{"dataset": "aerial photos of the United States (SatlasPretrain)", "color_jitter": 0.1, "method": "simmim", "layer_scale_init": 1.0, "kernel_size": 7, "beta2": 0.999, "eps": 1e-08}
Rows from block 7 of a small masked image model, named by matrix and row number. Rows with one number belong to one neuron. Each number is 500 + 40 x the weight over its row's rms, rounded and kept within 0 to 999. All counts start at 0. Numbers have three digits each.
After each neuron's rows are labels from the 100 images, of 14848, where the neuron reaches its highest value: "lies over" is the class under the peak; "top examples" is what is common among them. Only what is clearly more common there than usual is listed. The data: aerial photos of the United States (SatlasPretrain).
# fc1: MLP up (model.blocks.7.mlp.fc1.weight, 288x96), inputs 0-95
# fc2: MLP down (model.blocks.7.mlp.fc2.weight, 96x288, transposed), outputs 0-95

fc1.106:546500497562531500514541522540531545566500665535532500523532522500545556500523486500560543511527568517626535534500500481571458500513500508500550491511574500498549526500456523500561531533454543500500500507500452530595529500500499489501560500584506500499500500517564557521490506487515506574
fc2.106:435432500469531485518474508381453470499472554500485500455457500452444484497508488526467500516500451524536591346568500500534517521500500500522450580500524427500459458543500492500508496444500428526455504467497486533523362475557457538500477500463479500504515514523475500500511500472500500500
lies over: building
top examples: building

fc1.226:451500445500516541500438500500500550562525500500500500500468571500500552498526571590430589500500500504500542530500429583448609500528500564522484500504500438500500491456451500376517466544500444500502500500473413500503572500500559500516479516500528462593453500500539500531464484500500500500
fc2.226:438468429500551475500522500500548470500545498468500500515500471500488549438548545500399500532468500500500536489584500539500371565500500565535500500500466486500508538501513503400531494500500500492500454480463554513477407500504500500529428500500500388373519500500472500500500532500421493500
lies over: crop field
top examples: crop field

fc1.180:614500564493500500518500563524491500520529500487525494500562510500537500500486500527549584517500451524500524528516500515525542550500530500500500502614473536545497551500544505492524431410607531484423469582473500500535500531518469500510500500500500500542532556410570500581500399488469521483
fc2.180:518507500526477561400500500500483500500561450476553523499500553500610500504523512429521573500596484513547540444440480540542500569500528500527500500500499425500500538561500503500431420570500557500559478534500492525500500536500498502556563411500518547500500500592500500500522514541522506570
lies over: building
top examples: building

fc1.74:466445426538455469471475441476538500382480468473525500489493478500500528500500500500500435500469536448350555500499463500460508500482500496459500465454450542500485500500524500500465500484523500519518530457517496364500500500517491500540500500429442500458488500603500431441464554500521564546
fc2.74:515500480500463500489547470521480500516481459500444446500571517482513456500486479545509513525585542500500500434500478553370476500407526500500545500500533520400436562545500450500450427462553554433504500483500507500500500555428500459481500526492523492434452500500425500500584441500525557492
lies over: building
top examples: building

fc1.82:466500536500489459500432571484471493558481499505552500506500500500500509500537547554500408454521500500516569392441500553500430468500434534409500496500500538577500469488507559500500500500471603558517500439459500579500514500500500500500583500502562541507466500592500500500500500481456425448
fc2.82:500465500541513443500500444449500463500441483531563468556500500479434546500500500513500445539465529433560540468448580460438459500500403500432547467483423540523500500500511524508500498523500461464500490504500442527548500525421526420442433548454559500500487511376542484493504530536500470500
lies over: crop field
top examples: crop field

fc1.167:454483477512598500500500580521539500500480503483526500500477500531545500430501504598508456500489499480500603605494500500535500542484477500500553448481524564500500533521479575562555498506449551483482481500492501574451540469500439505519452629568500500500500500597534500506497500509500428500
fc2.167:470500485500500490454500414500553558557478424500507522470464500488522484500442500354457500476528469500448362475474500511548426500566483500500471475484499500464482511500500500532454498500500582500500457552387542500566500500500500500514500487539537500500500500542418500500486444417500514498
lies over: crop field
top examples: crop field

fc1.59:543541467500500549535512500548500500531469493656554532500485524500484500544543539500500601560531542530554500500500573477423554500503500464500500579500555528500534583603500494500458500496523443479467557527538473516512500500500494518577522479504503500518499512500463500444500508615495500544
fc2.59:376536429500500522478500500502575500541559500528419494500483531488500461492549483423500522424539494521500441513405458536500500507348563550448527500500542461561445466500557500475490500439484521500553564499547484476524520500473500500496493503536504500487459524513539500430500500511496450500
lies over: crop field
top examples: crop field

fc1.271:459500500499500466479503581489546553478454572436536500515500563468470389411461500500434515500498467499500568607570500500441450443500433442576500538500468461459467558550537500517466509500512506500508456467488500559500527500477549483500478470457500512500445495500558472546517488532459432544
fc2.271:443541500581562504500505500525500542514431500500458636448500527490549428529500536500459500500485500464500500445500500500575517546500462500506520508374467545467500436527520500500477491528500486460434551496500445481543424500500435461469474517449490500599467522451500422531481500490543464500
lies over: crop field
top examples: crop field

fc1.227:468479478475497509503472500551500541516573462513500402500438500500561537485542578564591500500500464439557563532516494500479493481500555538481500444576533414488608495500500500537500525529500449500537537500427536500507437507493537466454458488500499506532438500472565550516480509420422500500
fc2.227:500500500500500500500409437500500457529565533468499612542500500500586551500576533500525486466500519410500576500500471585487539506500471553500541548440500593445536544569563508561528500544500489525500481472425500507513500538515490500594500511500550456463532495500548455527500481500500470454
lies over: crop field
top examples: crop field

fc1.190:475471500530500521500496516520557542563533511500525500500502533523523456468484518564500472500500496500547538590500491530500504500584533500500533500468521454474463500525505551405476532450500514515522631480589500500500559500462576467528511644442507500478485553536580500534500529464576508532
fc2.190:500500485519561513537487500500423472500534528536482500465500500500500500533473500535460410541395528500439551575521500500460500387501401500471534519431500500577500545438500500410502549500500484474481432534467447500419473500489500500492500500480458500566500486462555500565500514515500586458
lies over: crop field
top examples: crop field

fc1.21:611437545428528500500480500500494500500442438486538436500520504515548516500493431500582524500466546500471558562467477484468481511510500500419504540565500571500541572500485472459462550592500458500441508551500500464500500500467493500493500522482500528497500543497546579500441380446451534500
fc2.21:479500459500500532578500500501501500561600500543416511536500500500500520500569560511500500425500500500422414615516500536500500393495500525500470500446500559500500549541575500500500500447500586500500500500500500553476500500548513511516500500534500534500500500500523500531500349552549500491
lies over: building
top examples: building

fc1.273:479521474399500500500500383528486491570553500523533519524602503500457500500487500500465500536500500468500500500500500542445515457495500549392500515465530503460400383540481544466413512500500462470442451475504470470500510500468568528517500500509538500500476552537505477500540500600530451489
fc2.273:500500534448557491500508436523530524617491430443500500500526565494409505476500536500494445576500541508500447486500500547465500500559454533459485446485540421507529534510500470552499571527509530500596500539505518574545569597500477462500456523522477458469434500462500500444438499500500500488
lies over: crop field
top examples: crop field

fc1.69:500537500432500500567390500500535500550481493520500505579528500573492500500440563562500541471500500465448557500584518500500549500567498500500500535533538432469534506410500446463500585525500500500450561528526600555500558460499495500500500490551485509500418501531545554517500517574481500505
fc2.69:500483433488573500500574457386540481500471500538500500488554500554500580500500447462500544500464462500574509455500500618534500500427537500467473500645546455500532555524500500500500548500474471500546456442500500500500472512500500474490500530518519500418468496500512500554533468536546428497
lies over: crop field
top examples: crop field

fc1.12:512500447500524549533540501505552543553527568543546527562486500502500500544492500573482466500529539500512507510477533500419533586500469456611500538512549480511574551588511537528509513521564440521500548511482407531500484506533500575603512508562500568491510542534500538488551451500523500500
fc2.12:514483454458554516554394500567504543548453447477469433459500467507510568500546510606467492516443451476500470503500450499464474569500499540620477493500422468514518461446500566480489513500500492497500500500484500500500500540524523497500458552526531500600424565506531550500474511436467478488
lies over: crop field
top examples: crop field

fc1.169:528460509523455500500547468468577509487500545404500527461465500491506500498500465475500466500534568526539543474500457458467500525474500500500549500474605500517574533601500538574538500500500554500556525500602469500603557515500500531517563500511500500488552476545500411611500500479500524500
fc2.169:500488500521491418500489482559500446474461500461500466539540407500500510517515517554500454434500566468645570558529500499500500500429500489491500550500519500580498500515546461560521500497500500528467447463569500500500529516508511500500500558482516500502623547500434500541500500500420568437
lies over: building
top examples: building

fc1.217:556519534540413483500545500500545526500493568437508479511500545500517553500459508612539500508500500500489558488500532514522500541542500500500512500528445500500554500541436500500522515476500500500536450500425500514675500500542500468500546501573522534455523648453525532516500514480485482500
fc2.217:500583471500500601526466470464580501598500559500440500500577514500500500500533500527500500461541432500500459492457526461466519500573452548488500522500500510500586462414464500547525501511529500510500617554500500500587539502500520500571500418474526527537511454558500500500500500579500500482
lies over: building; crop field
top examples: crop field

fc1.230:582516515602546532500566557532516500500500500522493500500463495492571542500500548500572550500545546552598500527520572500606521513563500558500524500559546500500501535500552516558485569475523500500552537532539497531562602500513500500590540465550500511468500527513500500548500487511544537511
fc2.230:500548528562460500500500442487500485406500455500585553500500500444500508420500527466559521486541500536500401453469581500575500507600419511500500500500500480500544442580500500537500467444466500500456508500460587461500500500500441521500500448500500500500615500500467453555500500500537467500
lies over: building
top examples: building

fc1.57:501500500548500476612545480506600586500471519500529500493467521500500472500443504500536541505520550441428500500500500491500514507505530533500554500500342514515451500520549442555500469500511379516563500528500473477533500533500504507538470500500556520500535500541518453550580434500500567512
fc2.57:502477500445538500493658500380503518456500487523500537500463462467460500564414485498500500434500514467512500470470546500524454423569456500500504536475505500505500564507454481500520500500515385500504527500474505518444418443511500500500456432455489508514462500524499500494536448562500573529
lies over: building
top examples: building

fc1.170:500500500427500570481500503515433464495398633398432509532514500500506595534527500504569567464550499500500602491561559500396460500524500500442538500500530500500500500524499546500500482533502383486500563504500500500500500503491500500479500550520500477520500500529500546500510500534500500463
fc2.170:466483518468500430500567500491560500438436469432471407500500500500550564500507506446545564552500500500501560525546500500532512500500514544500500586613462499495514559454464500513500500500500500477500500500533490524522459384487500500500486500489500464459602500500466479615441581500492510528
lies over: crop field
top examples: crop field

fc1.214:540500462500500463500431500522500565547435553455525576446473500439515513523480496500565556448475502500500540500473512445500481469521500575480543562500411481512448476500591500519530460431443478500473500471511426541529548514500513457476453438500542597460489562470570500521474487500554427500
fc2.214:512533541500460500409538509480500500500407520410448430493527544415512411469454500500500500500565500500500564435577500449549573529522500555500439500569436500477500440529500500558500423580477500469500500500500500500500448536500463532457500548500500500544500500500500446500500500432500459562
lies over: building; crop field
top examples: crop field

fc1.9:455588517500500500520429532465550543500553551450527514500563500500509414515460397544479500522522500500500545537500500515445540508559543510519500500527500454491500500582581527471500500551578500522468500470566420500488500539472550511522527556500508436500434540536597517474588451500491500505
fc2.9:474500554500468510421500500500455500511526516447500413500492500500558440495411474500492490500500500523500500444500433419533482500428500509533500511500548366500500495500500439500457503471500486500474544451563417560537492500475500473423609522500475570500497500488422454440454500500500438500
lies over: crop field
top examples: crop field

fc1.279:500500512453559500510584510574563522533510500549529521542547545528523543607537522525525572544533484500500500506478517497446517500531476495465524563500503474554478560526509494381548530520501498500500535534527500500500493500517556491525500488490578500485465496551520500545429449648556500558
fc2.279:470509500500438481487582500500536471552477410486511492418540504551590500483542500529500489500511510518484461500445518460474480570500500577431500481591500453500500473500470504428500451474470500435500531500635530454538598457467460512452500539500497500396500497500511500539500526500500500465
lies over: crop field
top examples: crop field

fc1.264:590490500500480500459476520531500512500500500500521500494500497466573500444500495582523500500500500500492501500502500500500500500467500479500500500450481540568592500512500500503500522520439500511441529471500490500221541481500500500467544500577500512500500520504500440500472500492500500527
fc2.264:439429500467602500532500501496579502500509556500394502500534518485454533545500500529500489505432548411501500418441528505500500502516500579500483451500448500478432500486557545500500500500527476500500500555500500518313500543528500500500500500500500450500500500409500520496541500500500500500
lies over: crop field
top examples: crop field

fc1.109:453500500538478530458500524561538488577500541500521432532524589500500576495500486601500450535500507486518527559500500507500443500500529518500500500492506461503606500542388547500465500449500479477500609531508500534500500479500584487535500570546538500499450552566575548515500500500522448555
fc2.109:470445509504500500618500500443523568422500523498520524500422477463500526500521500500533472517428538561506433500500600485500600408526500408477512542538452500497500515483500500500525498500500525521500449485500500524500463489500500489500500494510500550411536420490544500541500500542437591425
lies over: crop field
top examples: crop field

fc1.219:507500524476486520521567422525493481574501478506542500550531500500461500500531527513484525518512500446500511525581500520481538502495500595535515499502560500601500500643509503495478461545500513537459459506500467511500544500421540672561500500500546475487485510550517486500516536443500463526
fc2.219:405489500500537429554484361513503433500541512500511519465538500530500483500482509578514500631512502520449464500473567463500441500523522500505448465438590503500574526530525500544500534524500465538509500507490493479527576535454533560545460520518495450500564500500472435464497500470500543521
lies over: crop field
top examples: crop field

fc1.146:513500559500554500478529500481558400549556537500500559505500587500547473500443500525575500611532518492556473497500500505500560515502492482461537526500500541525521562442506571525486577500499532555539510526500515522500551500500532517575543479500582500500545584563597500522500500576500500493
fc2.146:500455500406500490500500500429475568516424500490547453443486500467581486518476477416440500549500479500500440459475500480493506527448481529500500413457532500495500500556500464494441532459458507500532500543539464522500427461442454493502460389500558500475579451500448476459500543411500542502
lies over: building
top examples: building

fc1.8:553517500517500500538500547543546582504519493500531500500581500500508500464526502601500500473477579500529496439522459500500510568488500561500503585466500563500513500572468500437500504324586505511480506500455482571510544500546472500524500535524500516522500500484531500558500510500546408482
fc2.8:563572500547444478424501470500500457532500467459607542500483569490500500498500500538500500441584436501500426457534533433514500503592424500560490458458500517519504561460478500500467447500403562566526500522500500574500498561500529500539500500500494553500495501568500468500500485459500567481
lies over: crop field
top examples: crop field

fc1.19:500500500497560562511500530500480500520500563479500556497519515395549513480580500527563515581543502508567506500500564536564439514512500586536562502500500563464500532534527548500568566500500558550551480474500522634500480547550463527500542500504500550500500524500543500500500520500515598494
fc2.19:513466446371500500500566430436474546475481457502492480418460500453500596500520478460403509469437440500508500472523495549510500498479500364476503531502517449500500504497448429476446494453457500500513500500446515530484500500559479480462443500500538500468582500509500510500500475427535496500
lies over: building
top examples: building

fc1.122:490500522485500500500523557452500532395500500500521481500583554527500482500531475500551452547536500570519529500562500544518551500513539483540516527500572500524500544500459514540508525500500467500527554465508501623546500500501492461500507539515620500576500556577568500409475500569500430448
fc2.122:500406460530518500466479500500554480404536608500500500530425500518441489531548484500500432500445500500608500480478401510500500545500512467541500511484479500500489446500564500465500556524573506533444470486484527500506500412532514478541526516500500456480500565500556502411521589535500454500
lies over: crop field
top examples: crop field

fc1.50:534552531500526529500500543510500513433493579481532500461397543523500525560550488528565563548527531573548542533540554548510543521548525475533529542518500527529537482449509452525500516489508565566574560515527500500511558532527546499502525537583483626562470500515513561500500525500535486502
fc2.50:562525584569469467507485500500519509500448472535557571493611520471408386433477476475543492585500488500478500491500504439500475512521500500526500507451500460500500481492457469535487472499500474500396486500500493407500452496500473543467477480430456510505622462512504494513547506510472475529
lies over: crop field
top examples: crop field

fc1.49:561516539500474547547536539514476525500520583554522553512530538500469547511520517500499565529546578508567484520507526537543380534542500514500545524549500566544500554548525523497535514555504500557549500561523552521556527500508539546557574523564551561528522500500543543462548551500551540469
fc2.49:500461500576475500521405500434445500468548535570523500500555500546440451500448461504500508500500423500513538420527500500569425422549420500502500480496489502471521600500462472500500464487521500524500551489485447600447456500459500435500500428490526522480500494466548462500498500550500426529
lies over: building
top examples: building

fc1.156:573500537457534500500444500500501553335536514500569500496506572479500504500540489538612500500500463500500506470527536524463436499466567542532522535524557571517523484565472499438500500448500499485456500556517490545451565560533534563465520500486542482480455464533488483469533500483500470565
fc2.156:500500500500500404461567500500500572500561500462478500555500533500500496528500518418531500502574488492489437450498394572462461577524563579500453481485561439401505563528501487562449532503500500483492500500467562500486563500479521497547484500461500527500568505559492474453456500432473500500
lies over: crop field
top examples: crop field