From a checkpoint of a small masked image model: arch convnext, patch size [4, 4].
Rows from block 9, named by matrix and row number. Rows with one number belong to one neuron. Each number is 500 + 50 x the weight over its row's rms, rounded and kept within 0 to 999. All counts start at 0. Numbers have three digits each. After the name is the row's rms in percent of the matrix's.
# fc1: MLP up (model.blocks.9.mlp.fc1.weight, 288x96), inputs 0-95
# fc2: MLP down (model.blocks.9.mlp.fc2.weight, 96x288, transposed), outputs 0-95
fc1.59 095:500460429380484510519474500500581469541577559500427473514500530470482629606636441461500500520426435510560500509527470456500471462500479446500482377541460440500500526500500500500437500518432500521474500500500592538500500447576500328431537429500500568500500504434492500500500500411500575530
fc2.59 106:464436430610500500580500537500471402500522530573633500405412500500500601596433495467500465500468500372573492540522500448368559457564484485500588431500500580500461592521542500500498519500500565506508423500512575500500500531425512429550500449500521500535446478500478500512470500500562544488
fc1.60 094:500494480502487583500500500533434360540530557500500500458500521499594558561473500500502546571440549500475583557524523500447525483442534615570511486532470500500500500525500405500522500559535405500484516500504350553449577367446584510500515416500500501500500396429558500500509500443399456465
fc2.60 088:626500482543516520571500534543470500445546515582682500339472500566602566554465461464512488516491500460479417533551500608567522478492518500449528539475562500480427589589489528507500523500513419505500500489454500521500461500553545570500500370500516560563541500500500526490552500497520522500
fc1.61 138:500455525475516500406343511454464456500527499477469469500451413423500481490500455511500486427436426430495526473399550500498412500456452528436434457500548475450471489500485489434484445456380482594507500451397500452500472444468530429500426369500467500475500438412511463457516432470449500430
fc2.61 110:500451468507537500500416483467445549500493500565467500482541454534506477461509560500469500694471487500397523565500500565479561415546462384475586466607535500364524423565461500542461473503423500542455500438528492500520500487505500481473395551445527513500563457415500500597528500472529467534
fc1.62 120:478515521545470573465500500455500500500500409620347443568540533603534489516425445477458500500485413520500518609473470536489586550468430500411489500459499555547644500495397494450500524500477431529499377500519516547525536496449472461500548560502476502478472413477469455490588500500528486486
fc2.62 118:495495500541500500553500531486500493481598583539466591636472474545570449580474500500563529568508542469532553494461500500630368475525533500500500564578455520535517566466514603503487500500500500500599524445553451500500500469500418500525574579437395500500500500500582484500500548642500508543
fc1.63 114:500500503500515500465398500462500398481500487328500600342418438542500538500570497422482500549416557500477500522500500548493473500418453500517500500500478357500564509474380584553500534469500450472439511477500500500468566483500575533478479569454471473514466555406500500476500465487484451526
fc2.63 077:417500467519500500474514450500482500464361422374481312339512500488564450462434419463500502482548478500448467438433478478500500591443500500500430467500476500433500500560500431500500422500482500447500514467500500441568500470516428513450500500500500500500526526500500500500432500407500385518
fc1.64 141:500479518559500517500431500386429500488391500425322453576542476478446505468530454468469500455500442458475500556500465465453500496461500500505471495531461500500479500500490401468511511500403363383597434476409553500500518472591465464427553500448500486589500414487520500448517500483493500547
fc2.64 121:681505500451503473553599561500465517420547500595511520500446500500444428422549520530500500464500496598526419468500557527500382549625557500518578500556500500500485490425415487500500500534500576564438500538500453431531500485531632500462530490500500476500500503500500529457500547529578593500
fc1.65 090:486449429539500570459497500485499500500502562500510500653500500531602589511468424475500398455389444465500498420444500447511500542500401543500494529500410500440500607500500500500516464504382567445424500500500500500500441500552548441500511492500407535500500500456500586428411518422540493598
fc2.65 094:500543500500500484493431452537573500500386555500566500385529500500421386392500467562500413454515474574463540500554500500592583425525500500465367527512518500497434421500572464500598521512500436424500562500500434500536450524529522508438500532500503565455500502500452500590500474459499377506
fc1.66 084:460500500419530500489459433604500500500527500563500408620576434466481632570500474500500467457523439426511577500528517499500500500482506500500460500500500507500491488500520570450524455513500516364522536500500500583462500488606500352425589397447528465493472500461500500417588464500500402500
fc2.66 121:485450461500572486444500507462500532454540534467532348374500500479454666624509500496483520463461491390511536484569514500500481537494465494475523472646539504481500517492516454471542538500510539573504527554500542512446487570420540439523454500507573500500487500500500558401500417562507602466
fc1.67 090:401519500500512465487374500500500406500454609449500417504500562547605500611500500399392577467521500500535579471546535514593477500466497536521589460500527500565509500456508443534506394467462516500545456500450500549481596498488524534500508419451529518500501450483486463475542498500376454414
fc2.67 097:586504535531500505486538551546411488500541500533573607540547500484583500595500478560550482405548500500500525500575546565500500581546497500544518557500500570524590668500484562573500482524500503570500500558473500506538576578546500523575550500447478500500500500552530431602505500443552635500
fc1.68 083:433500399538500582500451496500589500565470501571428500537500559432434500500614445416444500445534298591557500554449505500447454525500500500526498472532595500500705495422500525505458491500500532500454475511500468479521500527509473530500500484562500514500485423498493500508479457500472500502
fc2.68 086:500427525500500550640555500500500506621465479500462500499539417428500500534548464519519467500433524500500500500500541490365638452513415500506593644417449526500562500500500500500500513540500570468531476429500500500509554504519500500511524590538485555500545500486654500500500500586462585500
fc1.69 104:406500308500500454500495438503500500496500545536500506487515500535415508473523509506348484416585444573510472473500500509500418467509477363467404439532500489500493500461500550500481500500375480500462503500500500500500452500500500423500448656500535472500500540536444458509468467516484569601
fc2.69 079:442531562500549500414497468500402535386443500500572445445516500500535451472500500464557548500574611500401532500500458500500500500493500500500314523500543500490528528500500436631550455394547500526505533500488612464516588506486473500500526500478463535532500549500480588487483583393494471440
fc1.70 068:414500464500500500500590623529500634500500500558466500473500456456500507554436500477500500497566463500594497500522459578500559500500522547503508500639407543500566572457559449500573447515295513507453520624500500500500400500567500500522500559500500500498452450484458500500500452500500500500
fc2.70 092:559476485401403461405425500557500475500527486559442437507436500601479500565546423538443522562498516500500495500531510500500616500566517430500500500474535581409500587500497435564539425457654506511525535537536503543469500446415500500570533500500509500500452569527500591540500614500433500500
fc1.71 094:500500535500423602500456500562581458500500608556503445500481423500392406456500438500531500530549500508479522538500609528488537616500451536500500448500395500485500500500500500415463584500471500538608446513453520541514578500615591458500639508500463500554500518500456500500575500500583528500
fc2.71 105:471501492467500574500478500490444428500500542519471562531425487440495466500500500500471500399500550390480475459457456523500506601427597500428500500345427464500454560508437578500400487534485500437500477510465446427444466506500374443523454428467390432572525448500483435500463500500466527571
fc1.72 105:601500501583500465429430500426500500480441500462500500478513500512500576500461500431430500542601568486574501438534522419467500500420427500567465515463391500418425573567484631500558500560447500500500598500500445500457500547500496459400500500453540580623482529549500500500500491414539531486
fc2.72 083:500505500453500477532500512551500500500500500500437488468500500459410402533500500577499468500407500500579500500500500439500500422343500500500693550508449500500450500446500500377513499500479442462450524500485450519388518473441474498374500500508500500475436539419538500599500543622458526500
fc1.73 110:490480434470470500387529500500491500500517437590429343556500420500516422484559512439500546463472452500561432500482500558394472500500456473447586413408545500500484524500409500500500464496484500543474454500476434585461500456498484442500500500465511485369500500428475394500399494456410471464
fc2.73 079:482500542500476487500463564432430463579500500500419654615538534552531531500444507500482500500500500410500604500500445500487500553540500500500500500466493500604489571523565500575373459475429457500615456500460500500629498519574500521533502493517513451572465500500500470443500663500519500500
fc1.74 100:443458500578500615518500597475443503418609387559500500500500571450534500555463556522500499500500500506500550451426499558426491500500445500576454577443598500500462476416477545481500500484500509545483632517492562582464405500394487392500476500466500500432422459481500500486500500421437500500
fc2.74 111:569481500429497500487556500528543434458568519422436500514463500500539451533537565466455508415469478451500479500500406570466544532500637523530468603521602500500539507500500577500570500500503520402473549500476474413508587413446515575500520405500416460567388450469410500500430489449470535521
fc1.75 088:551459441540471437482470573500463500397500471438500545500400424556500471414440466608500576500444441388500449500447500469573678543505467500471500500445500449487431500500500567500479500483500497415373461414500500483457477500581500500571500516428461481472500457474552500444500490473500446450
fc2.75 128:483569500531500543527611541602507580500421469521523524538442500432552568500486565377533626536510500522500391500500500562578569523426543501533337554488470483500470465520466564530500469500500524500607500541485609446500447520519450588448504489532467543476524478500540496522537501476500496425
fc1.76 107:475479500540363312516600500525500482493514363467500586427500500493500626524500545561500470500620500450524500500465501475500396500465513467500517482444561439477483500500500587574500473500462456500565424429546484500477500500436500536415599467500428538482500481516500500487540452523500469500
fc2.76 100:461471532497500500493477500504500468455517449541477645586539502512556531569500518500490560381457500383512634500511405597442555500465500582500559531498466543666540558592529541498389517500482491500515387500481530522500484577488533482500469500518580486546535500470480443480522510500500477482
fc1.77 075:484500437476500412376473491458500500414500500441500509458500500425469505494539537445602452463458500500618500500441472480500369460500499500316515500498438500500399519482522603484493500493440500430512500616500500500637464500500500491440495538414500426490500500500462500500500452506529435458
fc2.77 067:403500472446500500500464516609430430445556500557511500494517560500436500532426557580436433645500500548383511498500549544499421461500503500568593515532520613500500579476500500421500554500552488516500439500500519500417560550530500344515580491500500500483430513555500521547487470497468445482
fc1.78 072:500553398548418500500548440500577503592526500500506483469552571500550537500448500549601500505500575473500500518568522564500551500500524500500553519618500505500598500451500500500500556586530530500500439591603500584555500534490490554582500491489650500482500547605500594466499366500500486500
fc2.78 057:500597455589500503367500466439550486585448506500500598405500500500522527455500500500500463500654431465541488393500527500467461477500454500500500548456520601500381481500500503497442438477571583500478500467530486432465500500439407558619514478467432500510552522519500454611500464500500505488
fc1.79 072:509500617482425596507451513502561456582500561500455500517485534500463500466500500398514559481540500500565578500500500566500500530472500509500500431452531500500652453500500560448495500572500517461530376590500500453500570500500508503555500500433546459408413500500500464500517493504709449500
fc2.79 085:620455500500500561579606500422445477500500559478537429550443438396458500500467500534500501531457500500500457513536406415473448500528429478500504427500412500500535382500500500500493586500500477514469479500490574455500522455500500500500500493500500500500543500487554561412466433531285593508
fc1.80 113:482607440502500500436424500535521544500443439425538500632506500500577393428500508484409705433495500500474455500547481500455441477513500489560533500437471500542612487516404510524490482510473507491500481523463446491559500500505500448478421450440500451412528525543568500497513500506417456440
fc2.80 121:437514544500434531504528522500574500516512500500498537513493487637544495500500500570526568395521566445582512480489543491511500564672500500500563500645581486540477500514593508524515492500523606576500500496532466500506534541528568532559625500518590532500500500500472463458515500454599400500
fc1.81 097:416500500447514561493575463434548471427511528500560578580446464500523500415500591439437477421513500500478545455457485532643523427500479500500491591437531529500516500385440498390500371456511490473500500500423492500500574500500500471395443518442500569495526500463433470485466436408492475500
fc2.81 106:576500500464451523491484432500484415456500500438519485603448503515500393475395494585467515415500500414543433494437505404537536472507442493500473431500433528365408362500511500500575501500409480454460451427475500500440524500473579480491490539500509520497395478500452543413496468482500485443
fc1.82 161:536411457398467500402500500500494501426543523421503447557474464453480482416500500447403447466456460443478500453410474542431478455490461505458441436465507465450472500425459545468497469500463458419500457497557485596483438400421492442432451454483472453511383500494445498435524475443381503437
fc2.82 153:446500500457446514539402500545561477500374539660484618500500500500464449415500467500500488488521455536500500588553520401554500463542500612530448639390434562518503455500543574568489450500447407507515501500491500477478479508571500539491486498535526429500577523518500500515536539524475439510
fc1.83 081:471500500500476634423450539433500505500579500500457522457424495500500554430555500473649483404544500500500500430545400500489491500500469488512500500460436500500427500500500580483456500401456517500410441561520490541445500491427500515379593523408490482450500423500453513558500500548485548628
fc2.83 104:591485488500442669582500500498419401565500500500642454529500501466473430454402500500500500500501500467500500432514425500500500440433522477529599500370439500465417500555500469481479430574625486452494379461500500443488500500538453500500500456469500535505472500527528500500520518547533500559
fc1.84 065:447500500500411600471496500550517500500615500500472415552500500481424487536500500539553500564615603500468556500548480490500500500500488496525575527463500460489546500500437500600540457500500463468500500499500564500605500500433416500474451500453644500474417459500448556560643627500556531527
fc2.84 077:582445500385536500523500523486552437500559570499500500497574500550500500500479504500500472500418587500500542500500512500407555537552531500511636580577500557563500411500500556500522633544494529500510465554500581500552597540500500470440542550571624500500360500427500500442500500500500433500
fc1.85 071:500500569500423478380572370500530483500482561493487500500500472493501488500455500500345519509500500500629500500500572500488566468500500480650500500500571500461568489600512500467424574411465500500500422459477500478405500457494451500399500417500453505444500463523458486500500535575398500476
fc2.85 080:567488562452500500573469511429513580599484519520486533469479458519500500503581500508581500500525500500500489500542500392505628546608438500448500503495414540500484484526613500548500500600500504581409500437500500500442476500488510568476458453500532462511534500406557500543495627610612559454
fc1.86 097:469500552461553607547377458525500500424500534500535500613500500546500500406555429532500463560399463500550500500500552515500539500505471500527479506589477500524562483500500500446450437500590565441435411551439616606533500540576500437500436508490565443468515499431494474472440495449414500414
fc2.86 078:604495500429500550500500464436402481454440589500500453500533500500486500446500404500565444486558556546452500549500500497458438500500419500454514430500503604500500380438500551510500546500500446500500411453500501353500500500426498496445512487500357500500542500527500597500500500500500516338
fc1.87 069:500464500500551600500423500500593500520563612544500440494500507525584475500449481482571552500500500500500605505468500569500526517500519610572602520561616584555576526480535500435509570578500500563422575590500500610446591481568500505500500500500568500500515500500500561500500414569500500500
fc2.87 053:500560450500480543443543482500500486500541518380440500476627529500544512500545500603499410500546500500449554515500421500481565473567500504463369498500539500556583500500618513500500479500516500500531585574448607475532501460497500428622540593428512542500601500559500500407500423500500500500
fc1.88 090:468468504578488500468500474486500433455455500573500305329459500500500500522500554446500480500533500500467552547447505500500452431427500532500423437472461496500500446500477482500590439500500485425411500531500455539500535500500531500477500540414544430435611466403500382487419470456476474491
fc2.88 093:584479512478477548539462534500500457422536549613662500276568476521438500500500500486578500537478500503491500546500500557500501332475500500500500591585533435467444582500500479537544565530486500547500500516500510568500500500517557482499537504484495543540514553507527539584506479542500500523
fc1.89 114:500500385456509448500447518425434481500500462451433451466500475453500456345539500487382406495468500461500500500500452463410576500488483500597465466500468500484444542458520353500510387486541500559500634435446500431464464464500500459539500580500500500476500394500534456500515450536509500483
fc2.89 115:457502450500398500561391482481444551510500509500433572506500500548538522515527439504539500541530500578466470579500442497484416500395533500519500528504483500500555500479499325500428500443488500575621461514485469582487505590506441548500500420508422532459500476444591500493525536576586391526
fc1.90 097:419500456567540525500489355421500354473471573471494498500529500585554500500469500500500500612521500540586500500599587500594511473525457438507500500500462534500467522537444481529445500592403497500423513557457500401526500500500500500497544579475500431500500417500401500460447515565506557424
fc2.90 078:500408484421500532606563500500429656500480500500500463498500484474478504554571500522525413500412564500500393500495500500516500500456500500500628514582470559500497572483459473500487487552553431385428520505473474562516625439539500409479602564500462503486500500468486500534503543604447500500
fc1.91 130:517484601500416535454484412500466600534500552451500500456500466522547556500486500500551502420381606500578508418500511485583460582508500458463468411432415450471500517412432504500488477504650483453403500500500512529434485468500500484484523406446471481501518462442479479449501474408500557428
fc2.91 119:514510500500571500547470489500505459516446500506451726548550478488419507437500530500490433526463462548500500462500531391613609423523500556546471481524417500500510442500621500431500500569508494525464498500500564500437482529539500517462549614500500500500430500486587500513500591538500546436